config = dict(
    image_size=32,
    translate=0.12,
    targets=['smear'],
    mlp_ratio=4,
    conv_stem=False,
    width=320,
    kernel_size=5,
    optimizer='normuon',
    nesterov=True,
    adamw_lr_other_params=0.0015,
    steps=16800,
    warmup_steps=330,
)
Rows from block 5, named by matrix and row number. Rows with one number belong to one neuron. Each number is 128 + 24 x the weight over its row's rms, rounded and kept within 0 to 255. All counts start at 0. Numbers have three digits each. After the name is the row's rms in percent of the matrix's.
# fc1: MLP up (model.blocks.5.mlp.fc1.weight, 1280x320), inputs 160-319
# fc2: MLP down (model.blocks.5.mlp.fc2.weight, 320x1280, transposed), outputs 160-319
fc1.23 096:150122112121134075129061152159096145163099130139134120147153097135068193133145125105125139115162129142091141128139113098121159101136088111167125134112200114134109102162160103117167128142138142137134112163102118148125126122134148124095144170114110120146141112150176121166141129148140143134186132104147170148126143154128130118123121071117155133131133148150100107140136177131115128109121084140149139108140104130122148085119116108129148141143188168131134136134089127091163149154129150
fc2.23 108:120148109130114145102079126161120102142115159130135125145096087131156136084139084107107135096108090148137161119088086096136078108124122114149112124102180126086156119149139145113179073109124116153138141085155103148127144173148108108117103118141108122115096114136157108096113119110136093156123110155115192145123123171166119118097102150133137091156143136148188145107198123088133070088145103157124164123138189108141114145126112150124142121127098132107147093094129111114115140121165135
fc1.24 094:116080117136140114174090101120153119172138116127122109137138144126116112141127150170129161126095136099126194097127146112125142109171125150182093119135130106107121108148187074146101117146145091109115105158111145170112089104146139130145133112109163088142116116134128144130141082150129129125143119093105109140136097121155124134137130146150112132159095094146142139169119144126154134151143122082083117083132120134095182152138165151119104096141102137102112108118107098163110163128113143
fc2.24 050:143119143106131135115139118163098126143121160131141091124100095128111141156143151132166114155159148136168148146126133126120110150144157104153108128136129132142128089129146121109141155167098113133125140158123102165115141111111110162115112125147118136090108140131122105129113188132161132113140126117116163064117135104139142107120113100131124104144152157124117148102120122124104131123120102102111114110110107096070135109149142109123105136108142135098155083128132132108175096150138114
fc1.25 093:122119128162160098088142118096136140109152131118134174131078151124102116096088168151096147130152143127139095105111079105129130143107136094142137140076109109103140132142098124180134169096117136159135126137118070120199144157134137130101151068153143134149165109096151116105110124125085149141140119106135172140119081101119144129113116122108142150141125135113100128108137105110130097093164157112148146137129118093130128098174121104148107112139133167140133173096118116140143122138138161
fc2.25 090:109143107115147139134151154127077152135117124099135120156102166177108125123105085102130075134115089095091159135097122109136161146124164090120105151122122115165098145103148102190104121087091121108101171093087126101176126177121150114083090165132123138123134116157135158151110154149100139095082115165094129142134127119155161130112094106106141144106106132088133122121083114117148131137122143178094119094127118123127142106090155149172120126114118118123132121118133098107153134126128149
fc1.26 092:155117109138136103136153124088093128170108154169145125077116114134128096144142146145173134175124152103134167148133120100107144115128138120132119139143125167149116137133114119120094149147118144118125129129129138108150126128137143134145165120165147152118149153129109100114127154137133119129094134141132095159164137159099140115085121124169139084146119165113103151142117130124121114149141163131132139128124158140066140200131139121150165096125131152120134112130145139160127122145151119
fc2.26 070:116149129130118133078127137120141134109152151110174119092125125086094143175125130125115110097139192112141091155117130150087117139097132112133117125129138146123144155178118125146153118159130099136133112149097168108174144115128137112124115153126146128139114114099125119133146120114133112164144104095127086080104098140106167126142122155094162098135116116115135118074120163105108138098134107099121126126139146133157086136091132122137110081160114115101120172168107163126135129124123092
fc1.27 097:113131117147104100163106122148109160098161106098156152111152083125140155134086123120121150130096113154129146128134139148169163118154156150139118115149155107180129127193098170116152138139126100109145118137124094142122133131131123148137107118115091168118092089078148143135132089158176102121140115139148166121145125120163105127117112075111145151154130142110121130109090159116121110138107090129143139137150133096143098072118108116125101153132138150083107142125131158131153114144162122
fc2.27 116:122098145142127090109114103142134129150141160185148154169115132162138123146123110122151128113137102128118093115125120119159073127166103162124136128139118121140100128097136056137108103106115124132147091133171152089129107159115163127130111156177103125139126106174117148129140094116150111135140125105146147168090131125118166129159127128123100080136112134149147146119133120167147128151130145102124111143127122171114092079109092095136140141117169091102136142095078119131148101115159127
fc1.28 093:126115119132112119106143139109116150130163131137131117137115112140107079088128149137121161129111127135126134101131200109113097093162134111094130116171193148196083160154102131088115099126081107140102119138147131096079127123100170158105131112128174095155082156169091139139135132156154165138125123092137141146161160093133175115145109135113106128096103153141105120112128078136142105106129145106119103103127134120116088142131106135094117130112137157154137156139109155125149137081100129
fc2.28 081:035155126145135135157140095118123131135136128104178104107109182128123098156115105138184114147142142103115147133119132167119134099131127118119122139128180155139139144107071136101163130126139116151120145135118144159118116088154143127104151135124104127129116158122127143138113161143136143116130120130117145134141127082090132132134129105137149114196139145102107145093154126104104140114116152076134139134143148120162118130114138144144138111106133101076141123137105167106126130078140134
fc1.29 092:144126130135135188148080127100109140095138134110114103112135162123116156113121154127118118107134107105119113127140123131145150138130139167116128164164145128117139122155150124095110095098135086147146137135139095100107128114138130122128116164140138135183106168106175103137124123136140134146098070094124087142122080106138128110140117148117118124145122138086121132150116162125108154128103200105106130097106148120128151126124085130072104109105108090102130141136159100202133129123078168
fc2.29 118:117114125128117147088084149103146135125116109120137100121105108132123148103088118140089115114134151111141127109183112124126157146105162179126130154108133089096149162089122150110087156129144171100146094112108122145146119100135085134129127126142149143115122117096109091102127183136121114156118140126133086101140104111142151145083164127152151135115131099173130111136110131143160125157113141071166129148109179139104105144144112059136093136134095169118131122179153122047138124130185119
fc1.30 103:130101144155165123105128148169104147140143108142153164087152121116155080092134146079124099125077114116129123132132089143121107071072115111174160088130143127162187130131133130109124118124144148150089156136140124147133169106124102109129140146160174113126172143132112123145129139115104128122137171125130137084107097150090097122100117173125153153131121122154144131101105106173141140112156154145128120095123129136180119102100096102147124167119140083129086128102143124093120108130106125
fc2.30 114:105161101146134146145134129144117114142083111144061142131122104069127100138147091148148138137114126132101149172153136149145131113134145097123136131117151122119114122172141111120088151100114098079086089129160104115150159117138170125152132124109114137163130136117144115107124110144169094111167088159113192146087128106102165126136138167139076130146102128095131144077124114143116117093139144136100110094085124139113135130165146154139130160094144174145099095168155145123098085111153135
fc1.31 097:126078080122136185170159105066171124186127115144108107189129084121130110101131114094122121133131094138143138079138149120128138196123155127096129118118146156102138163134115131088120124173138145116126132135120132132113090108165060137175144093116137149117130173122140106171115120119144136131114131152121110182141153137129086138132160096129114169155113146104150103187131107138112154137122131158133152112123085148112159095141090128128096138145138105126116096133151158146115120124180114
fc2.31 082:126112110157136110121130104084141085133126172147122140093125124084121138134113118121155166119101124098158137142124169092067142096133134092090165088151155106121136145110159133100160121146143103113113154085142149160099108138159157134113128085112117121087144118133128164129122125087136138101119155111155126157100105108092152126091103154161142125061128098129125159136103170123111120121073115125107143105103100129177131148120159111103141137127154134123131121142135118113147137122087151
fc1.32 116:138105097130138075114118131203101106180079132120123147165127117095113157128119156140142108118104131127110190086101137143160106113111144134123116162092124112114142135130109134160111131134136086130119137092096130089138178089097104148163152110095130150108095110085138106138147131087133113130110152113154118109123152142127151085104131116164142123162114121132108120181122142103111115130132135170153106137157103129067136110169166119071083107158112129129114137157131109121164182101185129
fc2.32 089:161130160148112112135141089095132118092118092137111149164119114131154161107131096163168118114159147142121095062115102095126078115124127135137125084112108076084121169153133114086162129133143081155144127155111115114112158154148133162111093135146134124129109144133161165148149149101160155152118137080126151124104104115138140153123142136151149146123130118132077103124122110085115150100112168161152165150109107142130131086121123134086172128135167134153097141140129140141098156141164161
fc1.33 109:152122104116148163133093108089136192149152097170091084135148088107141128152121151094128143124129134115140157112156152119131140094137129125151130130181109172185099175120145109140158137109107121093141125118111127126165111127105126132079114124131105160103093097167120183119127154114124102124125120117099133104125162085145130107120129122155109153141106097134119114129127086149141078130132135121126128135122102140167174150127144093107096161174163128116132156118116104100141156134173096
fc2.33 120:109144180156126126148121116070133114149186144129096075136067136155130122127132159145157113150144095101134102107120120122127145153116154108125123130141110173096109103131132127159156154056124155127122152156139116066161106149124138118152127160143110167171116101179121152126136112118143160164122131160122125119122091152133103085154171111133126101138122161119118135101126134114119118105111107131123143121123158154114089119123161136116150058141132105124116090166149121144122129133148137
fc1.34 089:148117076126141139102115125085097140126155127112129117135126142083147118092138118123090141126095135136126164151166100134101084122096135096130142106100119107149101171119138152117194080129156142113104127132130165142164081120138105143111130068146129151109140072104155121114122115114126138120102137108161163086142101086128142138113153154127112157108127111145120111089114079113127122110151154137141121157102081129152142066160141142107162140134109149150103121102157153184168134143142186
fc2.34 088:180143160130098149091103135136162114115121160072094126101096142073132126154099116114190141131066103140109123157106110145093126142161152093100119123161116158137147132121105087140114162073135096121154154141156162104135115177136149099118109123122109146144117109102060115115073106174130127132104109133137128090150104128131162137138111114146128103164168094141167139122123167123120155126133134107135124106099106133118121118105133086150102150135105099130114136110104112116155103127105094
fc1.35 099:101103132098098119153180131152182152145127108164162082107136187135108185105127087161097120153093086127157095114124111145125104149175139138140136146119162130173142137135091104089130152125109153146111142154103136160112113109124128090141138138113147147134143179107106153124114123156124125144146135113149133128089146106103147095144135158109079088144146067126094143142076124107146135115144114145164139119122160129115157112162123134143045126139095167135149116104176102147135144122163119
fc2.35 090:113161102111154104149157198137158133131082104129117136147136136129102123100107175122138120128124113154122168124115134128158133152152067129106143152116135162104139123145103137157136146158123121074106139113132130105153122135194132098107103098153159140122137152150115112171105128143141085140144175170107176149176129132132110113120122162115111106121145121131141142139157118139103093107082119154095111100137145112140161170110113197162140132102113148122140153132115105076132115084113104
fc1.36 105:112158121136101104124144115117120092113158091148097111119124080127141120091112128113142105118154133150159156134156135173137150121139125113100173154095123108156084161106085150159113140125135125120183156148133175159110141137129098112120119064125096107128170132124142143127133080157127131120110121117141110153149142125136167167110166111134131117149118145091104124164175110112119090131116151119148122166112116157119150097119135146133122132151116156122125105150173119196113148148129120
fc2.36 069:167124131093127098111107092134157171138106117102084113140130101126135135151123134127147095137166141109102112110143163099124118101154116092093116137105150147143149090140101146210130142109119077100131145133148119139201133102178146117127118133136170081113114133143122119103139151131124078111102124136155129141105086145081113130105154107177107169142117093092135122165117153134165121138104117150089134110139118122115124091084154144103138131160100102136153190167142152110146070169150133
fc1.37 093:148111099123135130127159107137104174144173138152115123111142148091101110095083154122115123104110115130138087128123120155121096097103185136151134177103160112127146139122187083160147150100093146115117138111108089129148160112137124121133118129120137126122158150104118131148108166126142168115118138146122113103158138120144131104094113134133140079164143115152102132099169167157144116152080101144145134162149114110084114102127138104075114123127095143143127170137119124143145121164130129
fc2.37 097:115168132126117152142140110126126122135100113086132112102129144125158115153095124127131117119127159116138164121124098187123166099135153119143079157125135148075092134144123145135158133147130135136126124112124120121135151152105173122134112182117116121149113103146126117127094096122120134110127104112117114122090129133127166115138091115129138136144110085105137133086136071170117110149131109105185166073130116092178146122147112137145105120115142112154075104100142107099146138140126138
fc1.38 096:125134104116131112123089144127147133087131139152186104097122134155116166083136133132136109110072134095127166163107100126107142165167114113129135118125132107155148123137105139105119122096141120079172161121105143172109125108147093134110161126136136130131103108132093123121123138100133092123100107147061119092060124148130157135148127154135128163107114126166172125166107115131158124107119136094152138125124145133133136124140149138148094124128087135147123163103132126145141111131102123
fc2.38 080:155114117149116139160094120125169160134103142102109160126086158130110175141111102108150122092077076112101114165120137080138097149102143076154102149147146137145127177148143122131129129104148075114146127102067134088173174146138160102150151118136180115165132115090119146112150153099148123126146129118149106118176152149126104166122145161121107102133146131088127121150146149143099124100102142166135108109154144110101132156146083141144123150144112102117089145133149109147096056101171127
fc1.39 110:177106104125130128136120096128145130160154143112123078169138170139084088125116188132150120107091145120111120143101140124147106092112088130112115121132147111113093156117132087116147125153109081113148135088151084155116179139104167149091096077104105176135141122063143145121124166117135138136130126096078164110139129120142084148154126105141130131145119105127116113166094125153127145114116123158092115097120107128105145125166127166131093096131152158135125109117132128117168154109119127
fc2.39 092:137156181095127131110124105121155156134099131095148128175133118114089133134138101114138133079107105146104105104131116121144154110076141138166123127139136134088116107093142118111104108134129137119174167129114132150122135141102170114134112108162089135119101155154116141101113092117076152098128051175131148133134125127122153119122147132112138112121181146096174140110177130090092100123135138071115134132105108136145153131143115103102134166112136148127143131148147127129107087149144117
fc1.40 103:139169113123143132147152121133107119129110156111146123118114103139121164103156118102139136139130109133120163112138161140156110170152108141104151101128170109151139161128118103158166133154130138171136124115146112178156091152110143117120109149148114090148126115161166130114124136090110106156087190113130142156085168137131110114120149155125133128115149178197123120129086109154114133160137132138122119096130132109158077144138147159146115105135169176104121141098124095134106124125146149
fc2.40 098:140133130107104103092120172140130173176095126167119105129123108148122120112138165138126170144107100139060143138107144136135134091118182137085151156125156123135184120139112126149160146112129119144130134132158113150111127109154139155147110141116106122116157176168138124143091121144135162108114137123117148133115129133148109115134104105139149109118127126142106112123141116157183149104168118101136167120142142128089144113198142125143101144094137132112115145135150094089105136138118111
fc1.41 096:125114130140112126097118122101087157106173116167127129157138158123157150119138148165154140121101126100180106122097108134141144117086149141120139155105131079170154118148134141110133121106140159095148107058149112137172176153102089114106114127130100090077113104157128165136129165152090110119149157149121134098128161134119112104138117099123156145122128091143151116167149148125142094127119121146113120128074128118131091147122106176128146092117137135140110115118146091152136139158108141
fc2.41 092:167158139129122094130112134129125123196150136127170115154149117146117165121175109113105174109116181088127105142127125111140122101175171121117102108184117139140163123104126159127142170077121115117088156132113101129122168103106115138173113155079126155135137114105145132123123120114122131147160135113122155106143186126150101136131165140162077100156147131137113149156182112129079136136158131130140135161075135086127133116133110097111151126157159141141126113127126132085134126162157124
fc1.42 092:112143114108120124166163117143183163129136144137128102113120113120133164130134142114129137130101133140120118172103137142140140135130114132071142106123127142073112123086156130156101120140132123116104133127109125163168107122143145139114122141133135116130128114116096146130116112142114107123082147131122082155141119123127159104148131084113110151114127085143127156125132140152114119125183164165138149110129122104140120089088136111168113083122122164170143058157093128163155122180177136
fc2.42 086:141110131131105142103175117127117122095127103120134133087056120158132131126097114123127112087091141111156122143106107168120127118131118142153145098116118121117100108125119148115149136150143142129164159141168178131106119157114115092166132130148120123142097103144125118160150095128105134181156119109093130121105132143129127093129111080119176179171141163116135131125134151143122166109110092107141115116102147135108177107188123119095068122146130134114154183136139181170126123128120114
fc1.43 097:133126135109139136152122157113112150176101120132131122099186115121119111152134089099138111121100190135111135143107130129153140076097114096165122120118091165104109111099176112131114139114115123151123077109151171125105105097100160122144127145142143179163141140093155196134122140162127128114157141115118115078139174160113125137121119135141130137159127123153126144056128143109100168146093136115099117086110146100171091148142147146130116155115136153091142132132117101146118110129100123
fc2.43 115:084104114119178131120110144107126145120141096120175151133114103103161129117131078137096128102147176116130122144160131142107110137135134143129124098136123151128098125135144147136142094135135123118121141118133146114138116093137125137110147081123154132114133139130129132120156085147125072066137077133166108134111124149138132141132178094089133159116135134157125128084102127145146079153124114084123135102175159118111145135153094120138113127109148075107096135137065116123158107154139117
fc1.44 099:164150119098105101138099166089170160140133126150161101139118127127104100130083089112108107104144103134097143177134144114134152109125115143142136150136143144112134152151135110136143114105122148135102146121116133157085115136117083106165144150116136104186117134119160193137131175166131122133157112098137126124114152111121074136165116135147118095067108147118122107120158144142097123112137100088171138138155142146178153116158152128101125131106082113110100110145149122153118141119127097
fc2.44 100:141091148151115133152080144132145117092152157139112094131110131090150158093113153136115120120100112112146147175100104113092101130096106121101130157090136169127087054137150151137091101165128109131155101122101111143136122144117103098059119096126135117146101107117145174108139112125137107122106152106128123121170143136134098177089117132099172110188149116125138134131127091098127108114141105156197156141141159132127100120148125200163151121174142135125157157120116095116119145106162120
fc1.45 096:099153122135162092112122086170082161138122103117115147106148184156119116130107100165096138101072110134138092071102131130095120115111131147094091181114178170149128139149153090088123112144105117131131109123128087079135102112143151126173135080168155112161101162121129107093143146086149132115108117133157181124118122158127175170122133116128125134096134108131127181116146096117130111123120127095137146143115125143126138071169082125086135140122111112120112087093094111134112153141075095
fc2.45 138:147147116138196115154132128187140166135086154109141119078138115206127129136138082106150097136144143141103183082148156105117110192172139151124121123125195112171152158120150090130129135139121125086110098118127116115118129120178171098137145115079164121121084163122128123144125133126150119121095159140160143140154130155127087119091148158175079163145126146097125078114133133077141111088118134124106142120126087107106130150116155141127137148059119103139170128092159144150136170109134114
fc1.46 108:118123111098168152141163127118150137112117100119151054198150109144120125104102106155110133117099126102128115078121102105132127129121141125105134124095082120135163149075136137117128113128129170142114127113140144100133121140081109127133107131119141126151144075112100230123131135114139138140112129121106142133109114146120145143102122114130153119165124097119137169078138122162113119126140098095164112158148164121103165154123106153117117108135131145170145109156108124134119126115095147
fc2.46 126:096117147151114107113131097146096147169188112163130151117148122110098109109145132149128150143133162118169183128078112153154112121113122108121131135142109078120106105067162141153130163154118147128125130116105126112122127172142164129161119119140096116153123102142148140125148086131116116106127106138083100122116124127167143132139170135119099174161127122117087127137167131162117117119125147133118118123176140083118154122115116182162100146139072129118108195152131141126132101114134127
fc1.47 096:112117103145158145116152132088122191146135104177138153148104139106118161109118088145129136185165151148128136191125155108094110125104131169089161086086127176163098094109088116149124121143122118140111171112140130089103127134092116124096151171133176146153167077097097110114127146125111115124079116146127138118128117111157158148157132120134131144157137139126079164097145179107122086123139123139155112143131088136137145139106076140115151145168118151162130130139111118105135106120165126
fc2.47 126:112167136126095146132131142091153136127164154185123133111142135118110139145126117105131093130127169151112140171190140114072152175119112130140131149143092087142095168109104130136195101075111096120132101125106142128115128110137092127087083122130142169177183080151174102114139111110070082132158151101133146130159111114136129139146155161065117105156136127109110140129130161140088147107128135152122144132138175129098132125102134100112127121138155101132108108125062148117150137134084128
fc1.48 095:139131099159138113155133127154146186133127141166125105091120124117126133141170129126091124186092128130134053126140148092105183134136120101109133112112113138147153100134163120138152132089113109114110124118126115180127106134126141125082144147121132134143108079153118081151132098082137120125130155136124143145109106085125166125124124122147092135112128148124090131171078095151129131107096144148155143148095139131109068173126146108119117147134093126124127139117111157129094130102161162
fc2.48 084:122145122135159160132139108142093105126109127093126100142135140146161136127126128118160081139102133097150163154155066097082118163129128118139149150113158162112130141173150147115141127085108141132109155130167126182126114165147112089138130120160113158108167082125101156133128147130123089118145110139112148123124104090122149136124134118111116089136141122128155135136124145113160146129088150097101128153145132139105139141141133138138130114136070119094100110113165133148098141122101096
fc1.49 094:138064142149071099085123126127102160115105134126120142127149102140127076099090140137143123123125127128092136117138126121093131074149149128119136094139171160088170119103123133109109138094138135146112153137151087146116132109136149122130126106144147118117130079169174151143160121098111146129119140097099082178125103115098096169093131133121114122107117121112114112055129144134131158113130124145099165134119158111146093104122113165089150105096130120122136138112161147120118125111133141
fc2.49 108:138141114147131138161134152107138170120143137133128172147151101116156159140076130129109140147162142134128086172116114092140134116124100136154087176119187140110106134172149110106147103164147116130093114167144126155113127149110110075144099098101138140158102115128122084127115133132101161109138135122120138105113145081131125126151127155126106115102110162166131132063108136153130103117083095144143114099109162140098156145138130095170150127111097106152106137105142149154137174108155156
fc1.50 093:116134106117115144105137133108086162110127158150166163171130156114104104123085104145119129108092118128103125125133109117117106129063135128157092139130133095139176100110133095160155078118145153120095136135130147055135145163114125124101126132142157109100172091153127130118124115180156133129135147064129140146145114125126069169126133156125157123151115103087112154127144170089126101129119129110115152144132146129103103151133088136133124105115147121121129099094119145130110125156129154
fc2.50 101:134079135109120135116086106151129152089148158116152150117097103142119105111113163136107124108106150089094148118051116128121139123108163098121088101154183122109050114111142104169134150134120153085136129125126151143112165136100144152130136143140111144143172126125128087138099105144112142133160089201086151061146139079138140146121110129115147136136141173131114113118147118124167129138114123107152102117140143141193140130134138148152135124120144178128145155059132100122138129153146163
fc1.51 100:090122153122138091157127103158147118133116111127157123126131129127137126118090094142117139175135169132148101134110119128133162133132126113162134118137119155122101127109171206119119097150136080126145139132167135108153157122173137121146160145126077119158095119111181099142132115135145159136117131120134109154097118151097149143151125086147130109131114129061111146168129112095147144121132147078135162126115169155114123123104125125122149180159133131118123104144177116175127139112118100
fc2.51 073:099127114098144139113127139129096130166111138132161124143116115145168087119116147112166147144109135118187171103123189124115118109099144132115134136161151113120189125106096185167096120140121162131114129144131099139138155140110143132145135126157134119126142115142112126080113105119126152108113164167103120178126109132096133073125089108127169105109123149144136156136169119129112148140095189121097097104161144138089157129160147133112089121162126071134130133120092151097093134111118136
fc1.52 097:092124101165139084161136147133132123161138119113145129114155136102115126079127090189096107117100129154136168129158165157127118089157115136096083164106154147117157121176121158133113120100100097125134163154102127115093133140120123113109137173113144158133089147118147120164120128136134133151160133125113132123134091100129129119122115123094135110146112105131130159112126144091143119133091110126129138168124114127130136144115159145136109127170142148102157153185133080129083142134121129
fc2.52 104:113114165143103154117137135156117094111126120076135150127097142134123090185162133105175140161117139142117164105156129138132147139132132174161127134133130129146136126087113133138091119111130110110117136160143131118147121135176157166137103087120120135136087109149129148071151136136127115183165110143098149088162127093075091102161132100100121151127097125180073096104141124104109140144085153127124107119146125134150105146103088115135143126150171147172128126151140158135105126151129098
fc1.53 101:124104131181127177182110095129108182155127134097112139139153097125132136125066152097147137132121143109165136151116134159128128084154131158133102142158057142141110121069134132101133141107131110113111162106111109155129133128126122154130154126139114149086093080148125126180136090073120111116129104133104151145132123138115109096104109143092113132140126147133123103065132210100111082104159142157107113131128094145124119091142117123128103133123132111101117125130164134125127121127131160
fc2.53 121:057201156129174100144104067154148127130109124127136113139137086085116146128130113134159096108133159164125061144132114137136110123123127138091112179166074137107120106188127125155127143144134109119138134143127093140106098121120080120131160129144145157123092125093130140117159154114112134117150155128106124131094135107127180147151150117109154159106123141178145181097096087116113169172129123098129110130124121159118117112190148112074131105134129113155129150159076133122136117171104134
fc1.54 103:164126084118124174115111115120166116085164136145138080148132141109144133119100113132132120136125129143133139110141135121131161107156152123153163116111120149170154149162073165164086148113101134163164125136106158085122144184147109122161156104132086146120115184110136123126133085119125117124152115118114173113128154127121117112114151100158115145151123138137155123171168148146151135099144178138120139109102104138163158155154130124127089118154109173157141110185146114138125145130109092
fc2.54 083:143150117112116132134103123178117124138126161106107114138140135104097098145092076139175118114122114134134084101150098109109151147153132167109088140141149158187098131138117156105106173166134128114118156151108135135098124141097141150131108128093187175122131140145151117154120178108094134157135128138075109112130116139130154117154156114155106168126126162117139092125147102120119136130134164155121172139079123156117085129106102092136147131106155110116168111118084118093130131085179116
fc1.55 096:112139086124093129147122112126128120124136149130151161147123156110110150117115121131071125156140064128154165115102128093148106166158114121136087120095116164108082146119157183112112149115138107137081114086124057145109228183103145143116140198108130134116134091130117106121099120110125146136090110082122128110130144075117134089127151138104112132126129151127136105124116132162128118156144130114157102126120122079144111129076117141117135102135119134087142107128113154116117134120147114
fc2.55 084:128146127097154152101114120107084104118097130134149102139151079126125118136120120145149134155113141157124118132120125157125107141086167146170117147117164113134129142137157107136159104178078141140165139079123159126144135180105106155131164144122105157125144101088127146120126147172142148122103150171088082148119127100171143128144113123105124123129147153151165126171138113102147125175118161109109160130132145151089142084112132125113122129133122109131116106158112143156149103114142116
fc1.56 094:136138135125116132157120107163141095093102134116114102105119114120130053091125120116155106114141136125113127085128158168114153122096121132110138185112163110162156104132120164147107118131133083105151143107126112105158175126124105164119157139123152133133179135113127117124154124122125139127145133148122147131056186151136126134110156097134159117108149142150132134154083138137123100154153121078088128140109145162124150132101157133087135130125118110114109134119121063212125136162192142
fc2.56 099:140123083129119141127137118152084107150159158150151168085116118123106077129121130114118106110136111099152153154117129149141160119082132101133114129088150110111114167148134156117105137106148103136117153172114150094150161175147134113114111136125135121134119126156111121127112122121125129162136114095127145120134198139128108117149094133127098156124088111086060081157110110142138165124120131108148117108166141141106142148109074123131095103132104144138128094128152129066121123147100104
fc1.57 093:143149134128144130142126089098116126137137126133135158153121070079094105115179118104145138119157113141163117106113145147120128169109109120117107110116111143090152124136132108145098133140156134111142116141118163123137078120159099127115133106133146112132146119136122152131151152179097131111125121104167075165131074131085107098100128131116097135138136121170080137135185118124117142113116152149133115137183124132118131139125093078127120100136091147128086162155108124163167125153106080
fc2.57 100:149110093123157136122122127063115109122097135136143106143098154095083122125158137107099116099154137111086161096074145116090095118101079108107181162143100097158099097146168131176146136104090115166090138126049188120115118136165120127148137123139133144130161136125123113143198067128141101118108130167120110164130124131144116136139151112118132129109129116074127106095104151097140118117108107139123141080155149116156145105132146136097109130106095092132143099149139114096154117146129115
fc1.58 096:133175126124113146147105161142114115110201136127125096175138128131150155153078149115102164125141106147138123126143171121190128123101146139134154127111137111135102111114138205163118137131128122107107130113104153140139113141115093140141129116112097158168124196109140112134113114139121170130094161088174129177108114111125193135158124116100141139140128138117130112100153129116127142151123126116070107081119121141110120093111122183114126097111137144130116077165162113146110150147129126
fc2.58 083:169144095120104142105157150139165156141137122146136125158138112139139117181117157141144159110117166145148088120143197116152139145134087112124123173135120175094131135134091105124121118149123173104161127119111124155121149133157138120101146090143142114167095171160115159137100122112150125125138132119156146212130110136146129115129121104135119125146149132112108130132141148110092077136136135058148093110139136098090128184142117086095114145132123077125112120145123164114106134131124113
fc1.59 084:120135080128126111124094137129099132155139113137115111155125118116129156152109146129084095105096123147096107089126127126131166150123181140143103159134105131083133146144138146103163109103126140078112113126120162115123169153130127136183118158100102134109106175074104107096112102118106125116083168066115139115057105131099125128124155146104139119126097129110131076133162132115148080158116113132106130088140117156105132145136073096110161093155077075120132128133129130133109153115141136
fc2.59 099:172108147167112140109159129121118172117143126128096096181113117132133113173116125136112116117149110168145159105145130149135127126152106147101135139091137122105160131142127090120145136149105095153111139072126110148114159063123111146097114070138154122130141156136110151134120118120121112140091141150134152173166111167137083107108146120109147146108123109140114157151148095137151118145102130126081147163133108100155131117100180114134098087147088116125135111144137117136154095130098107
fc1.60 086:081086088109080123121147103158112101170134121133109152141142123122159075118110129131103123116129097081096147137080099171125121138088132120118106144141166130145109152111137123151148161121122128105143122149134120133136149142085124135151089097105177136161108113109140103137146107166138148132111139129130142151147144107124116124128152159099077135143123130121122115122172100136099095120165141116158147153137116122108136121100112146128107171122126179134115127079163095205079108098134115
fc2.60 090:103170141172139136156147121150103143061086183102161144106142108141197099147121128126149102111108117122117149121173121196149135125115111101136081148114167095094152129118109154136151121167131129155123124174129122133153160142088146122102145112162100102140134116142127133090101126106144123132133148119129122146149134116127137126139112107088151105135113101099164112123117126113131140123148150140123134078153148121130141132102131138138083094121120098117134149125162134067067095118154123
fc1.61 091:084134155135098086112111174124129133136137137128119115145144114139135157157105102094104137153129125164137163120119114130139141178125096105129142119135075138122100110160139109108164139118114118127155141104135145149149167129117133137067120130131157143150123114144155094118140128133108133121107146121089105145121141118146141173112117197132136084175121135132098138088123136184119075142110099139151162088186138115103112148134096093127101135147131146129125145111122104077108168143095121
fc2.61 105:127115123125141159105081164141097144101158076121104154115126120160127141110085110142136118091112141142113114120126073127176135140122136105119078121092128088092072170127110161116148109170105137124141093149114091114153105127131115134136096128142113151148166095121107138154129076104131126110128124138114148134160132156115134124105142155105089152119115101114102115124157107104135143139109080084118138112142116129161170139153119142082126116126141075146123145082134108169106122128145083
fc1.62 100:171177099159118130132112119110164160138139164153117111117160147144166186127104128159088125156158131159128119129149170156135168137154114072136120100146183124116145102119149108167140157133128170088103116117156117154142075147108142120113121126149104154180159146151160135141155143106163143124112151125117199108129153137143097121163116154131127179120130114169082112155113112113141103139121109100173112111090144124129144090126129112119131171146099136103152093141112124134115143139131117
fc2.62 110:121116149133149193112081095095155142139124124127126086164158154111144166097156159117138130124100078129083120110126113146092101151157095092118121141146163106153090150146104114107134141108129077089139129109068107158121087105132154129095167157122159149102113150146114157141125147125108129159126154124164114101107172142115148160111131095131141140123144100140149109146147150105100093128126112104126166163127110111118092088119106081103117137135118135111112111100145123108157117093108154
fc1.63 107:115149121111097096158164168135129136109129066156135121104121146150175093148151142093096105119125134141128139130130108144150156185148131103141119148134125105101178140083124145111106144146125102087152116106125144134144117118142144158153145129138129088200132125140120129141125113153125125107074146095135125087156110128148173142132108138107115084169109132076137088031124124091118092135130152127123143132107074166078111111113108159157107114136117130141155122143108141128107141128140124
fc2.63 097:130097114099155187132159100146176121136166084108120136091116117072129135115147138124092106148102131134127100143130140111155137078092138138124092128152148150132189166147148114096132122044106072121119144119154135137163091152128132133122151121088111136162131145159135136151133156111135127128118085082112139135131106161128140134117129130160116142101115170110118091103111155157159149128173096137081061144091168179149131111091124110121120112154170153092117149153092113160126084131141088
fc1.64 094:131110131113148102104158125118128115142121162119109134120115153130164116145114123090089130125091106132127102115149134099133128104164126131063153125134087108092093101165085121129147134135117129077101132130137120114144095137131148103108148163115130129130161134106187101088118120110166133129143160125172109105171157134095099063102114114130126077103153094125129128153159112098118143109107139095128148117150118142103175118146103108107131120119096148136107142085088129116170099141121117
fc2.64 076:096137101120144169122166102130101137128155148096122133148159141106141115081086141150120162126131118165140133114150161073103122136095076134157147141102139138134099123116120116142157143079114138129138131118091150102107133120118159121159106089165132179109133154119083139164147120122139139162124091130100158123136123148184171177171113103105150111105141138120114134098181069087171122112121124137091118104132161141159125123137121142177111144130133129139144126105116085132129129083127155